config.toml
model = "contrastive audio-text model"
dataset = "short read English sentences (LibriTTS-R)"
train_examples = 26041
n_mels = 80
hop_length = 160
input = "log_mel"
spec_augment = false
win_length = 400
tokenizer = "word"
vocab_size = 5132
loss = "softmax"
embed_dim = 256
encoder_arch = "conformer"
encoder_norm = "rmsnorm"
encoder_activation = "gelu"
encoder_mlp_ratio = 4
encoder_head_dim = 48
encoder_fused_qkv = false
encoder_qk_norm = false
encoder_inner_norm = false
encoder_moe = "top_k"
encoder_drop_path = 0.05
encoder_num_experts = 4
encoder_moe_every = 2
encoder_expert_mlp_ratio = 1
encoder_experts_per_token = 2
encoder_shared_expert = false
encoder_subsampling = 4
encoder_layers = 8
encoder_width = 128
encoder_positions = "rope"
encoder_kernel_size = 15
text_encoder_causal = true
text_encoder_width = 128
text_encoder_layers = 6
text_encoder_norm = "layernorm"
text_encoder_norm_position = "pre"
text_encoder_activation = "swiglu"
text_encoder_mlp_ratio = 2.67
text_encoder_head_dim = 16
text_encoder_fused_qkv = true
text_encoder_bias = "all"
text_encoder_qk_norm = false
text_encoder_layer_scale_init = 1.0
text_encoder_parallel_block = false
text_encoder_inner_norm = false
text_encoder_positions = "rope"
residual_init = "none"
optimizer = "soap"
beta2 = 0.99
learning_rate = 0.0019
beta1 = 0.95
shampoo_beta = 0.95
eps = 1e-08
precondition_frequency = 32
max_precond_dim = 1536
one_sided = true
adamw_lr_other_params = 0.0014
max_grad_norm = 0.5
cautious_weight_decay = true
max_steps = 7800
batch_size = 128
epochs = 38.3
lr_schedule = "cosine"
final_lr_fraction = 0.05
warmup_steps = 780
weight_decay = 0.2
adamw_weight_decay_other_params = 0.05
Rows from block 3 of the audio encoder, named by matrix and row number. Each number is 500 + 50 x the weight over the matrix's rms, rounded and kept within 0 to 999. All counts start at 0. Numbers have three digits each.
# pw1: conv module expand (GLU, value and gate stacked) (encoder.blocks.3.conv.pw1.weight, 256x128), inputs 0-127
pw1.20:511470484501399499461464527455469506462553412437491498500502557547416485469532527470505449484431521471526482538510527508565506485452336478558490516520487497463498482550542503443401427462506458602547469483491516457437495500434534407499487466455467445491540422522458466484423530530520510423483553493522461491534520505474525471452410448540530517449557521472492536571509550498525494547495
pw1.21:483551484448457551439560469437427443632424613464490568522544531517512469436489491492556516479464488488422441374476576475562502529573479532519553537569527388506509579487488455494533453510525426477493553524527502566584514505470526540481428618576446563471461451524393484571467535448542451419531448527574470460475497426319478444537508520504447498466479475482426468509436453538509529495431
pw1.22:424466447606470515505414444542493523512516509452543461503514468507486499535420526564427485511540529486500507559465531454544527458503488522526514461483533560483430557478510571472456517524406552501511453537496541495355555528444391410417463516501480496543503536464505505464473557475461474498509504538489526443487512480502431448458488520486535523536570483471483513574528516464481513546467
pw1.23:503458502476430554480552400514567533498506553452497456517509554451513539453508532496489523526505514534474485476437457461533610517534448419494466470472480592493628512509426438559476475528540518492546465438505496539459479527493415413479423460489500540477505478450506506658483463516556501486620426555519511428503455500478567478591499553521507484463482502476596529469440554414598484502504
pw1.24:518518526513566451609529492496543590439536469506497429477497522555447498508444399480449499543481423467483487528484501564528469457459576522546596529510405595452525499549501561491497521509481512512449478508486595440544360578468501498534576420544552395527615525526575535510549523511373478514519550492566518490504513564507545434477378494538409458500555503503527428493610529458622482457462
pw1.25:504553459510515567449505474514542433579617655546454429557485506501501522486506538530572587443437497469569410487446470492547593478645504442471547529629504498520436525487499493520515533512470456518494517524520484470495463344546539573529478539480531573563445518534346542494508530450622440522478563515511498493511619401432508507525483506488509501444479489521454426470506450482490484575504
pw1.26:466499535543475533544485475584579538506489549587523434515455520528534618449583490491571475544587487520468421497476500457509528588499508429435476513540438480490523520559434400531497521543492557489576523451494461471514477523501519512426519511457545539591490563505515530477505513598549460510484514402486510590490505508503482582484615565487531516432457557549550486480504521506463424498542
pw1.27:507431544443428527489558458481509480471489438496392483493525587574443430507455600515507588556560459618493498487451499395566589478507486479549505514484459539461523504527637439449509517500443479576517466508475535488494526515531430480554538483490467527528527390404511554663570489484520470460548477483531497478512534458508461488531498520500398469500519471494524537547547434494432547454491
pw1.28:541511448532458502423481512520422435482474470499434514509554498477434480560434521462472494556516493506532557550491476580429527431533566512561488467497505509598551528512531497484537470481495491437476504530467570463497462497464510528477478515533561567512497487378526575460385537446496436479462396481530464458496524474450553422519540528398516393482414464461489416544501502560497469567471
pw1.29:489446477512553555525405588496524542513485497465425430527546532517454457477449394489456480488437520460647514554485476472553590433480468509511514538448424474524475465481551506428532490438490447493441522553362461473518501475520549436548477497419491443526529518466420470502510490571572458482453499502457438411471491390557434513462460467483475487428511416502443469428477479472520452493486
pw1.30:495543472486528527563484470570596533524455535505515539489523524477526499486551489540517585501515499442495577473545539502577471450595521526524474490524500435494486567516578539505447515528527483455523493561585487475528496580588500505531507533554503530529560528491545510521535575458533461505513491605543451464439550481434492491466457451452487529532459513512500506517521619498548458480563
pw1.31:465542472512527490485525530558495536487444506498505491522493496473448431492597469471447539539511584524529539482569481478513502520446475461482510443482461564562534479444449505567559542434564473444506447516433483576556462434452544497586467453418425424498437441543539514504580455526531445488457492529563631523440496485484554524557505495554541537491466494551552449463466535473501573547490
pw1.32:530564555503535498495487494527417500585474513551534557510572534583492618491529459511558501478481534422427554487544563498618499671423457632522553528610449457476499504551530550465474488572470518509427565571540514444539452549476513446487547552525543487506545570519485502537451503525412608498492540568583597499482484447476459476516498358529504500490577584477466492510507462455521466480547
pw1.33:481469484478401590524524503530458490518503473464543513518593591522497505454496426437522522495516533522563443531389516528574559539550465501476548507459495550549526479545545517500513525556526464505480524551520576521414514567510452456522490527529535537527524503488495511517452549540513523454578403521509437484459543524572434529474482481502600557443527483570545496541521526451463584500469
pw1.34:439550432540556523553536446537477527469513495385472538484523562455513478477434560565461470575462455539424479443446461362446513476410456456523443449426415425464557487480474508489536394515513580495504485523526469535548583493497477508479556532563483606478488484499522440553529552535566500530519512482576556401503445486536524547560541447495460486516418547443475552547500532587516531418491
pw1.35:549495543495466518491470503532494499534500569473533439460512492534459509387481467541536477494548511478456528428588510465553495492527419515284470504490528451490532505500498440550425479531499544508474436524486400496527557579518496514574480520499556535469482534563488472520501415508518463500504457427462457515481487403506425483460513540495471515337605434556502471418523545512487539502508
pw1.36:449509628466486491534523449527590534520481518580475459478477518490514524490452508486476575531555536523480485496496525458432530543492452557541495457516464527484585588455457533478492565492503532547537483406528539536516522568425507518557422451517491422427546549469559500602502491481486489537526548488494507580520421506484467495507472607520543416461491458535510466531534570488578517579402
pw1.37:533456558573508472554477469503597524486544499474531422489564470509500590490493438491444447401581561469488479469503490525439498501544457540477426523461494478546560521536436539522465507497440526467475497442435509477485450619500500450445451461534478488503538567600576445478476464539575551512485432516435490542495516582601543490472501483511450451495529438497397486476470484510552499500505
pw1.38:434493478446454558482488470569530564669587466450541461531501506477485399476516549516535493507549507462488492515515488470536500493400509467525462524466580486513553481482487461496533530478470504552545537479486507392485506526436503474495489611548461427408523422515464385557468498485463526515507630520461375529535551527561474513535469506484495475445615401581491569560537423517563539449397
pw1.39:538496558502508439497545516462467474520477505528567478479420504493487541495507535504497530479557481437510483433542564530542418519564442533437516456563477525444554485546452534566506589576550543511424525547576447509491469464569515517525463528568507522507482462476484473493459525553495468503576450463350460545510592473476476480520440479508475625425533503554479465441473510525506571480523
pw1.40:475454452539454511475577489390479423485529496482470519500556556475545470476523494473501549530482545622504485535433556392492555584458422447513523554442470535495487462482518454462591531496509541461560578459477525527539532422408494480447469483543499491477396481503457521555469471479497571516517503488479592474510512554553502551545546487569578463498532454522481553532469443484524487463401
pw1.41:471464439452536601541445514533480386622464578507531529488517491419492459511430522517543499364487534503578509515584643458536546479458473466491447547511594485505543476455452437514474531484517521509512589501549448576494532498506553503481416566553418531416412545511492370437455475501487504522498513511501408431472499507539516547451445474489502511466522504492427604497425444530514517462526
pw1.42:429527591503530526637466548510482430533441493531509595484481480456508507464540503494491487488472532513552528518460424521533454507468437608452508531609531574514488503486417499605603545469465466503483554488572491553521463484463524537584497626537537445458524526482465431580522537472423560565520504493518396529436504507561486577504487503494526537509503495482455513473502442451438545488508
pw1.43:470515428433439512458391506536517470545463552538388509502475487580558520461432552528541562486540452542468594582500536353547584551568589517547393466505398439510567408476513427482424554558451524510546538472515459519494552456517470423444563496452419505522521441460501451546460472484521482535483498490500559442521415505466548549511515446533483498530513495440516582492449436442576433467614
pw1.44:575470433528539514513582464521478523496536455315524525465562555467515485478429554505458398480477476482471454460493533522471459457423472524555422410544484398461487583495463505582493358495509542447598437511447513599527514515469515515498481552523462558439507556530501522505523477487523467471505582493579492433495430527470614509515510426505450477469351557428442445522488524549501549525459
pw1.45:513441538468533455461450558411488439510346421481501606446534458507565464461513523551457547501437432463497524480556586571559375523496555525524506504539547486510446487491545518567486481496537446439515504465559503540499551614598491557466571534514533513489526489518489462520578442530496516467535487488489518529492498505377504539517447401477472593545497596497527507461445544429495512475524
pw1.46:521496501516496493456416503495404478420467498467527492493483551530456524519462470498462517499492452442449533495484498521508509512471500506523534431500496472448495501395508489471512452455444444559460473530498482466484459528502513481501474493420438452479536505388490486454499526552452377428464521540493458439462508505458527364471464467461477529517524460458411465481522513471474475477447
pw1.47:516423590488532547497573483449465421507501570521522425446551545437493569526542458431634488519513506500474452500496480471532522565491486433521522506568493445488500497451480501524472488479508506490551522538486533533511451499444525542481508492523473517414500526528469523518491496452476462488522547410549547573447492511526501526531494467522472541485522496492488473500443522475448490515464
pw1.48:572596495547526494606577482470568490530510508535560503506490537550477517553427485544456516492531603595518483546502586560518548460524435545484537491470456491438520448535451584423496515446477478515524512510493487463530497555533477434599461459499427457451496527521486579421495574424521552495511493596519556510555450468533568512514483498511551497540502518508490502496596558482485546605512
pw1.49:530556440573455464587517541517524534477557490516482535515516431503477509514484521546550481530506529496503494519484490455461519531573477556472453547454531497514445484544538478451486483505546501461471460512516552539499557456506482539462562447467472483526480473547486509456472545513511585530464448558484507489563421522450517518455515552487610530456555455523511502443492494504505477516556
pw1.50:525478457570565506488495515455536450437504448522490560437450543478500495527521480472493472499437498491481533489470460509393514479488532446506591491471575551467540590470501452525550509430525503502449581476430486440572392471514474546495464495489466474497406446387509534452499431498476437530445518464551458504439522527536512495461486478444375517538506449558446432531521489510471500516422
pw1.51:501494512490494471457481501511489440394426613562481455574563456548555526532509564456540509522490443508514482509452494492497459602490544422507456506493419487625449488511494440551550440624550437497504521547590531521465449522499495520440499384526546560548499468498539511529462507565538519515528543474550494542487491512413529507503591578556536537532484572436607504517388458495418503405646
pw1.52:505543471530499483457548485479508445423449572447481516501535450506535560539469557449515422481547537443439487468420544550485476540592457485511467423486512422537470513466466486504512467526500458413451539531496556545450461511467464450483425494584498626468487532523570493440415535478579522489582392472517505476498497508409537488533553531488502480520482535451448488525443492595491548543513
pw1.53:494537477546458562470422552537452565530513498557530503563497536538502465481595459497507468558500517546512564521524475512546521532394488456486460523468505472434503478532588465499502451523499535572552423566540433461460517609504479442506499498455517501537503524527472467469520550513511518502459617535526438468502565450530444534426530481478567541464545514497582506536551586467464564503575
pw1.54:561596508492496508515605482495484494497485483447614516568482503553443455606464533580491502545442570495461483493504595440570516530444425526503479468450466462482498426450541568466491493532519532509516441494576529555459556551449482567458469489543424492450458512524499498501478598495506570470502569574505523465478474422431489508469500488586614478508558568439502568516471527490483550503487
pw1.55:556487435531532506537513487568458533463545573430519430548455453489385505535470435477486446478551546519477608555571455477520610487543448477519504485528444401459463532596535506529409507505496548431537506618506501409499480479422485451518491496506551597566444584505517520496475492412503505504472483510499584466503434414535523558484554473379483507551497464502495515439586510556463495565516
pw1.56:489538508553506436494480561525531482498510455531540531555449500501431471500483468545499445564499564503541506544471529507482507526499441508497534507489568574486503487509505537444509516454497528548474509465455517550538512455483469497528511438469550467518548514540515552435504509484482517470484483507539542498578500483514476515526520495475525507486601502595528445490507496514486525569438
pw1.57:503450438518477478415509493471491467530554535454519542446465542510506524530477510454455489583487452549417392481416486450441505569577441501464587536507560514425488577522453459503437470483424604536562561506447538513509539475449444477439473522488553527514527550514567573466434489514489459550464488443474539479520523495541449517510507447493485490485562407524467446570498516513535431582406
pw1.58:527532511536498511539514516475542515500549473515544540538481441455509484506551514527474604486469530477581521574549548532499521491504556505506540506516487501536492482526502543575513555531595445468500477509568500442470534450545543603479497498529588471448382434475458465514561553474558561458548492594434504546460552520498506553475517588405673565486434516519545590437523571460488527502544
pw1.59:370485475498520453515464496512446475398393544441418507564561479530478581451501599553486470432565493572500564444514537455446512537505474540500430503447459471544489477489562494442547453535517589455463508560495445566485484501570503529533586463509437574526549672550513537474492536465422531573511418507607509503475448488494522451418481428565456492510485526502495491534467439513399467439521
pw1.60:522416426434474510514469567570525590537538444423599549522527531531498548462547541419483511594513468497433461533526540492570538608569472525556489440592505482496504553522507400522450504457466560405601515576521522423496487553409498435547564514471533550565573504486515601493478509509442488525590467602591505522539525528473499506546505492467570494467485545557598578534533512474522421502537
pw1.61:439502444465538548490480502517486451555459494571505529512436567549632486521518550511439515545486482506555534465456535471518484516479532449518561532454568465444496542466487489505669513413498556540450599524499421436534438594499480541482484557509527524415611573514484457535555599515486537462549613504519492432560520540504483485512566457481518495497535561524479562443553522524484527433490
pw1.62:542444453558456509536591499521529500524557452516495513537501511490449480534502501501465477577488611524481517521465507501451485490488440470479521542450470614551535463495513513453457542521435598576623465521458568433513482550440469518495518453496520490530485456528526504472441535470508478515513512517531544498472490530566486562494522463517549463480462459528506565537546542530515539568440
pw1.63:389495493476514455450494490488544470529592448448511491474435481458565436474495638497412497558523460470540470482508528531350446479538538556556575462481556523483474508445422541497591539396501549494534529378460504475503541515449503595422432489561462488476508524507499529503507560488451467442497508499481437535526538474476449480549521504486496376473494499552492447652460489583541423480388
pw1.64:455571551463495536514476501548418550486449499498505522467549492466524499459494446496501519474503492473565563531477530536568485603419543567524519575528432506549519503513502528566505466547463490532478512524568523580505480469493530487506584552496491486483496496522463403501466453542417525415499523486464452465411485644549473587490526434439554570514508524490489542482486521467490514432573