Rows from block 5 of the audio encoder, named by matrix and row number. Rows with one number belong to one attention dimension. Each number is 128 + 32 x the weight over its row's rms, rounded and kept within 0 to 255. All counts start at 0. After the name is the row's rms in percent of the matrix's.
# v: attention value (encoder.blocks.5.attn.v.weight, 96x128), inputs 0-127
# proj: attention output (encoder.blocks.5.attn.proj.weight, 128x96, transposed), outputs 0-127
v.13 111 [128 116 132 124  90 132 179 136 123 117  93 145 153 146 138  98 148 174 119 188 157 141 161 156  84 133  86  85 151 105 133 104 114 145 110 150 135  78  99 132 135 152 109 116  24 167  90 111 160 136  96 122 138 161  71 161 131 101 102  93  79 135 108  88 141 126 116 160 164 122 136 161 121 166 211 109  44 152 119 168 128 110 135 127 145 134  97 101  98 164 136 178 137 120 160 133  98 101 151 152 113 122 136 118 128 173 111 139  64  86  42 109 137  75  87 137 122 167  86 109 177 145 100  80 205  94 115  93]
proj.13 118 [111  54 134  71  85 242  75 103 160  83 108  91 116 131 119 173 113 148 120 143 145 131  73 147 132 139 160 156 100 121  94 115 144 157 151 192 126 113 186 105 146 185 142 149 127 143  95 195 144 137 142 110 144  78 140 148 180 133 140  92 136 127 138 152  99 109 162 111 126 141 112 162 164 142 122 123 137 143 120 130 118 140 129 129  58 118 152  82 166  81 130  67 197 108 152  98 117 105  94 128 173 106 124 153 119 153  80 157 163 156  55  94 113 177 137 166 138 154 119 179  77 131 122 145 138 115 182 134]
v.14 113 [163 165 136 102 194 143 202 177 110 120 167  96 139 133 134 168 121 135 116  61 129 117 126 120 133 151 120 165 126 122 129 100 164 112  95 114 132 183 147 129 123 125 135 121 160 165 138  75  96 189 138 117 117 156 141 120 129 144 109  56 157 101 106 129 175 156 125  92 110 133  68 178  81  91  97 162 153 145 174 109 138 196  52  89 139  76 135 158 115 171 186 107 114  83 115 169  76 161 138 119 123 107 146 123 169 138 102 106 118  90  80 138 102  96 173 121 162 123  75 193  75 137 149 154 154  83 130 167]
proj.14 116 [124 181 131 113 141  77 116  88  76 128  70 177 110 115 108 164 142 125 175  92 170 128 153 185 154 105 125 132 127  85  97 114 143 157 162 161  47 134 154  88  91 136 144  96 139 130 141 135 179  77 143 156 120 173 104  44 122 104 129 104 163 127 115 130 112 108 171  81 137 127 106 114 109 114 190 153 117 137 188 136  90  75 134 148 155 144 119 127 115  92 153 156 116 167  93  63 149 151 117 140  99 104  90 148 214 150 113 152 105 104 108 136 155 104 139 155 125 157 118 178  80 161 102 205 121 114  89  70]
v.15 091 [180 124 131 109  84 201 114 159  88 138 116  76  85 142 122 142 137 133 100 151 183 167 137 163 168 172 165  83 114 124 133  63 133 135 154 105 123 119 119 115 133 161 138 126 124 109 173  90 131 118 104  94 163 119 155  99 182 102  94 164  64  97 162  80 137 170 131 118 157 193 118 125 131 103 150 105 116 127 147  50 134  91 125  95 107  87  99 175 175 117 146 118 103 133 141 124 176 128 211 204 164 105 105 137 163 103 174 111 159  80  48 102 175 104 142  82 135 161 156 143 149 106 138  96 143 124 136 130]
proj.15 090 [133 140 178 111 106  80 157 130 148  60 149 121 120 160  90 116 123  99  94 138 109 153 117 111 124 105  97 125  86  62 200 142 146 186 121 139  88 154 168 124 134 190 215  98 101 138 105 168  95 162 123 153 120 100  72 160 153 200 162 142 139 193 159 103 120 105 156  97 109 128 144 135 165 131  72 111 127 156 102 148 120 196 105 130 125 167 131  97 180 137  92  69 113 184 105 122  91  64  81  71 153 133  89 148  79 150 109 160 149 147 130 145 107 156 122 113 136  99 144 148  80 139 125 118 135 117  82 121]
v.16 077 [212 150 112 117 149 124 169 141 161 129 194 145 128 145  80 103  85 157 118  80 119  70  83  92 167 153 158 145 146 182 115 100 149 160 108 151 128 134 172 178 111 169 190 117 157 141 110 122 195 129 134 123 116 157 110 151 152 148 124  77 189 159 116 142 137 117 151  74 127  77 145 179  74 133 168  96 149 102  77 130  91 126  93 150 122  95 106  92  73 139 145 123 140 163 117 139 112 113 149  81 132  91 159  95 122 160 137 143 138 150 106  47  70  58 133 108 117 138  80 134  75 140 133 127 184 100 139 132]
proj.16 082 [ 78 131 166 126 151 104 102 139 150 118 111 159 138 103 171 182 107  63 177 128 151  93 130 130 122 143  89 159 174 124  93 120 154 139 177  96  91 135 105 121 136 106 165 165 132 150 124 180 137 156 101  81 114 139 135  60 151 141 143 123 195  83  89 195  94 112 180 108 137 120 154 141 126 153 140 167  96 152 195 111 126 123 145  54 101 170 151 125 132  77 122 144 137 100 107 111  90 177  96 178 110 126 132 114 170  97 102 138 165 100  96 154 139 135 128 201 126 138 144 202 111 179 137 159 116  69  58  94]
v.17 077 [147 126 100  83 100 112 118 227 130  76 149  59  96 128 129 158 127 146  96 170 115 140 102 152 138  88 133 145 110  94 108 149  98 106 198 120 122  95 155 124 140 175 123 201 191 162 123 163 111 139 113 146 149  94 134 119 111 135 122 103 131 149  90 121 127 160 163 154  67 161 145  73 105 105 143  84  93  93 130  89 140 101 111 144 110 131 164 127 211  79 169 135  82 106  86 126 129  94 147 143 109 170 110 117 149 121 128 151 119 151 169 118  56 135 136  56 140  86 117 112 105  57 157 125 106 154 115 199]
proj.17 079 [117 140 127 143 161 120 184  74 160 220 139 133 158 136 139  29 152 142 150 112  69  76  76  89 132 138  92 127 142 169 111 180 169 143  70 157 136 171 145 148 149 128 141 124 119 111 143 117 135 140 156 138 117 125 104 143 154 131 193 114 194 117 147  82  95 114  89 120 222 106 133 123 139 146 136 161 153 118  94 139 144 152 120 139 121  71 148 184 100  93  83 170 121 175 115 197  88 168 159 109 141 146  91 151  81  71 127 105  92  85 153 137 117  77 143 137 106 145 111 112 161 150 148 120 129 129 125 154]
v.18 090 [169 142 206  89 104  97 105 158  85 119 120 131 125 114 162 178  69 140 129 102 152 120 157 157 129 163 131 143 140 117 141 152  92 126 137 119  69 172 107 108 134 111 111  85 100 150 110 121  96 178  47  74  79 128 122 121 169 147 112 135 136  91 175 108 100 152 127 121  70  58 108 162 168 137 111 133  97 156 137  88 121 156 155  63 169 104 118 104 108 171  86 118 104 158 111 106 120 192 147 181 116 127 147 168 178  87 202  89 158 130 117 129 150 111  90  61 157  87 149 137 128  93 143 125 152  70  99 139]
proj.18 102 [131 127 101 121 128  57 141 129 120 138 114 152  84  92 178 124 111 141  93 142 159  81 127  86 132 114 143 112 144  73 153 135 136 198 155 136  95 115 131 148 170 101 166  98 166 127 137 163 138 186 101 114 125 139 135 151  94 142  80 181 169 185 103  90 174 113 103  84 146  75 195  92 148  69  66 136 168 142 118 149 119 117 156 127 130 125 124 128 114 148 129 155 148 142  88  81 126  87  40  74 138 143 136  98  97 189 158 173 204 115 136 138 159  87 133 151  38 136 133 129  89 123 119 166 132 146 109 148]
v.19 115 [117 130 109 150 125 113 134 191 140  89 152 113 117 133 125 135 105  84 123 120 130 162  86 147 137 119 121  93 107  62 112 143 138 173 158  74  95 129 166 140 154 133 140 164 157 196 110 101 124 173 151  82 149 142 135  96 142 175 151 107 114 146 104 130  81 125 135 134  57 161 141 159 171  78  50 199 156 163 176 125 167 128  94 101  95 128 209 190 171  77  78  98 140 112  82 149 119 123 109 149 180 163  97 123 121 121 118 131 126  85  87 225  94 134  71 139 147 102 132 123 110 119 138 142 160 112 130 163]
proj.19 118 [ 64 130  47 113 187 134 143  42 127 180 145  90 165 115  99 105 164 183 136 115 130 137 129 150 121  84 140  90 136 138  97 148 124 167  80 158 158 157 154 150 120 116 125 168 165 109 125 127 142  75 164 157 119 143 106  61 103  40 160  96 139 141 154  98 103  59 120 140 156 113 107 101 152 117 154 150 129 114 161 152 142  66 143 189 151 165 169 154 127 108 170 163 121 202 127 151 125 127 145 166 128 172 144 122 124 105 120 107  63  96 155 186 121 129 137 134 134 156 111  56 111 108 144 116 136 163 154 144]
v.20 099 [146 134 138 138  76 115  87 104  89 164  89 147 120 119 158  98 134 123 149 184 116 114 129 160  98 128 168  82 154 130 135 155  96 148 191 149 100  84 122 156  86 115 152 117  60 118  68 140 129  67 155 148 170 120 134 120 115 106 129 208 111 186 150 158  85 111 151 171  97 134 141  97 170 170 134 128  99  96 125 161 123 113 179 107 114 145  93 107 134 127  75 139 135 149 111  64 161  70 115 164 135 156 112 121 104 108 161 112 128 130 182 120 161 195  54  86  92 120 193  89 205 106  85 129 123 139 112 101]
proj.20 106 [128  55  99 117 111 176 125 144 184 105 191  73 135 126 123 126 136 128  64 182 101 108 130 105 135 137 120 117 131 132 168 139  75  88 108  84 184 119  97 173 174  99 130 166 131 128 114 164 118 174 107 147 130 117 121 189 103 139 138 140  87 104 144  45 126 146 156 170 130 131 166 114 171 128  83 113 146 135  59 111 153 157 105 176 121 119 150 128 135 117  75 120 156 143 156 187 141 128  96 151 114 136 176 114  43 108 159 100 157 153 133 120 120 109 100 105 110 127 118  65 174  89 182  72 144 133 182 178]
v.21 083 [128 172 116 127 112 129 116 121 142 141 126 106 158 100  85 134  95 164  94  74 129 138  85  53 198 133 146 166 158 108 148 120  99 127 181 131 126 145 151 159 146 114 170 160 174 108 107 164 137 156 114 102  95 104 146 150 109 121 193 156 149 129 154 154  93  96 147 150  97  94 151 151 108 111 122  74 184 108 119 124  89 154 111 179  92 111 128 133 181 110 131 125 111 134 114 125 139 139  73  62 128 108 156  84 118 128 136 129 174 221 173  87  82 103 126 112 110  86 185 114  34 110  98 192  67 156 136 153]
proj.21 077 [131 167 160 175 164  94 158 179 112 184 134 162 134 124 161  83 102  86 150 140 128 106 126 108 140 154 112 100 129 167 155 134 144 110 160 102  81 156  92 145 126  74 137 123  77 101 113  85 135 133 108 107  86 139 135 114 141 177 100 170 124  89 102 100 127 142 111 170 161 103 184 149  68 112  97 166 161 176 186 109 123  89 133  75 191  96 113 156  52 127 126 184 111 100 148  92 109 173 132 145 128 179 159  78 151 116 185 107  88  80 172 177 156 136 104 119  58 128 137 124 180 160 142 126 128 133  73 115]
v.22 110 [162 137  81 143 158 158 159 120 189 165 148 148 151 148 128 102 140 145 147 115 121 144 119  95 110  89  59 138 185 165 187 143 182 135 115 152 200 107  77 165 155 130 192 150 139 128 111 113 136 130 101 117  94 117 118 163 129 137 153 111 181 137 108 109 156  98  78 158 158  73 111 162  73 114 143 108  93 129 117 157  92 137 118 157 146 110 110  95  89 168 145 151 145 136 124 150  74 139 127  47 107  85 158 134 117 179  91 117  73  99 117 125 123  99 141 146  70 113  43 109  93 222 139  97 140 161 141 110]
proj.22 101 [134 128 153 157 107 206  92 118 131 113 117 154 108  85 108 160 108 118 158 136 191 138 125 162 155 187 140 116 128 156  94 113 133  75 187 150 100 106 107 108 140 123  69 180  96 162 113 156 156 120 127  96 134 129 128  81 150 103 131  94  98 106  68 163  98 122 164 170 107 185 139 173  78 146 203 120 124 101 187  98 127  34 144 131  92 125  94 127 156  66 127 130 119  57 157  99 164 146 120 139 134  73 137  97 179 127 125 132 148 144  86  94 154 134 124 178 127 134 157 177 102 155 101 151 123 126 192 101]
v.23 100 [156  96 127  73  94 139 107 108  57 149 149 142  92 158 134 100 103 135 103  79 105  94  93 156 126 184 170 111  64 137 100 126 116 156  67 102 101 177 169  97 102 205 132 144 125 120 122 107 123 169 130 122 114  95 187  99 106 108 118 117 111 103 147 130 104 182  99  85 128 127 131 133 125 139 155  94 120 124  81  82 119 136 147 115 131 137 110 141 134 152  95  78 103 192  94 117 151  74 192 189 148 134 145 128 158 130 219 123 177 124 122  89 100  92 155  58 156 170 153 146 145  98 176 135 171  86  90 139]
proj.23 107 [ 90 127 137 160 152  30 158 160 130 116 139 161 129 117 147 136 126  92 149 138 111 104 142  93 105  97  68 145 161  86 153 162 159 123 143  63  89 119 106 137 128  69 205 117 158 155 148 137  83 146 100 118 102 160  78 147 129 158 147 167 208 104 141 171 110 113 189  83 121  92 179 116 172 124  91 121 116 129 145 168 143 141 108  88 115 130 189 100 143 124  86 145 137 125  89 169  68 148  83 125  85 141  89 144  79 111 125 164 179 105 157 173 127  82 125 147 128  90 157 151 123 141  98 124 143 109  50 117]
v.24 100 [161 123 105  98 108 122 131 143 102 133 146 139  98 130 111 122 140 124 149  75 126  66 108 168 142 176 108  86  96  61  87 179 113 121 117  52  46 152 116 149  88 101 113 150 143 177 122  88  76 132 121 119 148 179 137  99  84  99 169 160 147 115 144 113  50 111 102 133  98  99 139 159 134  84 111 155  64 190 130 127 127 107 101 114  86 153 176 152 137  86  98 112 146 133  94 144 151  77 151 159 126 134 101 154 135 138 182 105 160  71 118 124 100 119 109  79 165 164 144 103 106  77 134 165 223 127 114 124]
proj.24 117 [ 86  94  41 140 114  72 169 124 183 141 180  87  93 128 130 132 176 153 127 148 139 107 117  93  94  80 144 123 173  88 144 150 158 174 150 104 150  94 111 197 165  64 134 160 171 150 130 130  81 116 117 159  96 143  64 139 121 118 158 143 154 136 159 121 121 107 149  86  91  92 197 118 147 105 116 146 124  89 115 117 154  67 138 145  78 171 171 149 148 119 172 180 142 132  84 172 116 112 114 164  78 167 148  73 102 128 167 154 164  63 129 171 160 122 103 163  97 113 159  88 116 123 145 109 143 138 124 147]
v.25 103 [144 117 159 125  88 135  58 124 109 100 135  77 106 153 146  98 138 116 104 126 141 133 102 159 171 168 179 127  77 127 127 129 128 113 130 114 158 113 102 134  91 208  94 153  43 118 158 115 161  72 177 126 140 146 190 119 102 159 137 132  86 114 151 134 151 168 112 116 132 223 144 106 127 145 132  97  87 106 131 101 117  51 124 114 121 125 110 163 186 119 109  91 114 132 147 121 171  58 158 137 174 121 134 124 163 124 174 167 168 119  88 138 147 147 161 144 164 185 168 110 149  79 152  90 122 166 207 103]
proj.25 096 [ 82 127 203 101 106 124 154 108 137  86 138 123 105 109  55 105 130 105  74 129  78 125 119  97 110 129  76 107 108 128 137 153 148 123  70 104 114 134 157 103 128 136 206 138 119 123 146 174 117 152 137 138 121  80 123 162 163 147 192 100 122 116 148  59 114 137 199 113 127 143 182 105 134 123 115  85 106 145  82 147 130 163 117 174 150 165 171  74 178 129  69 107  80 166 161 115 107  97 123 134 100 139 149 177  86 131  92 130 159 112 119 124  46 134 144  92 126 142 150 124 133 180  87 102 124 126  52  63]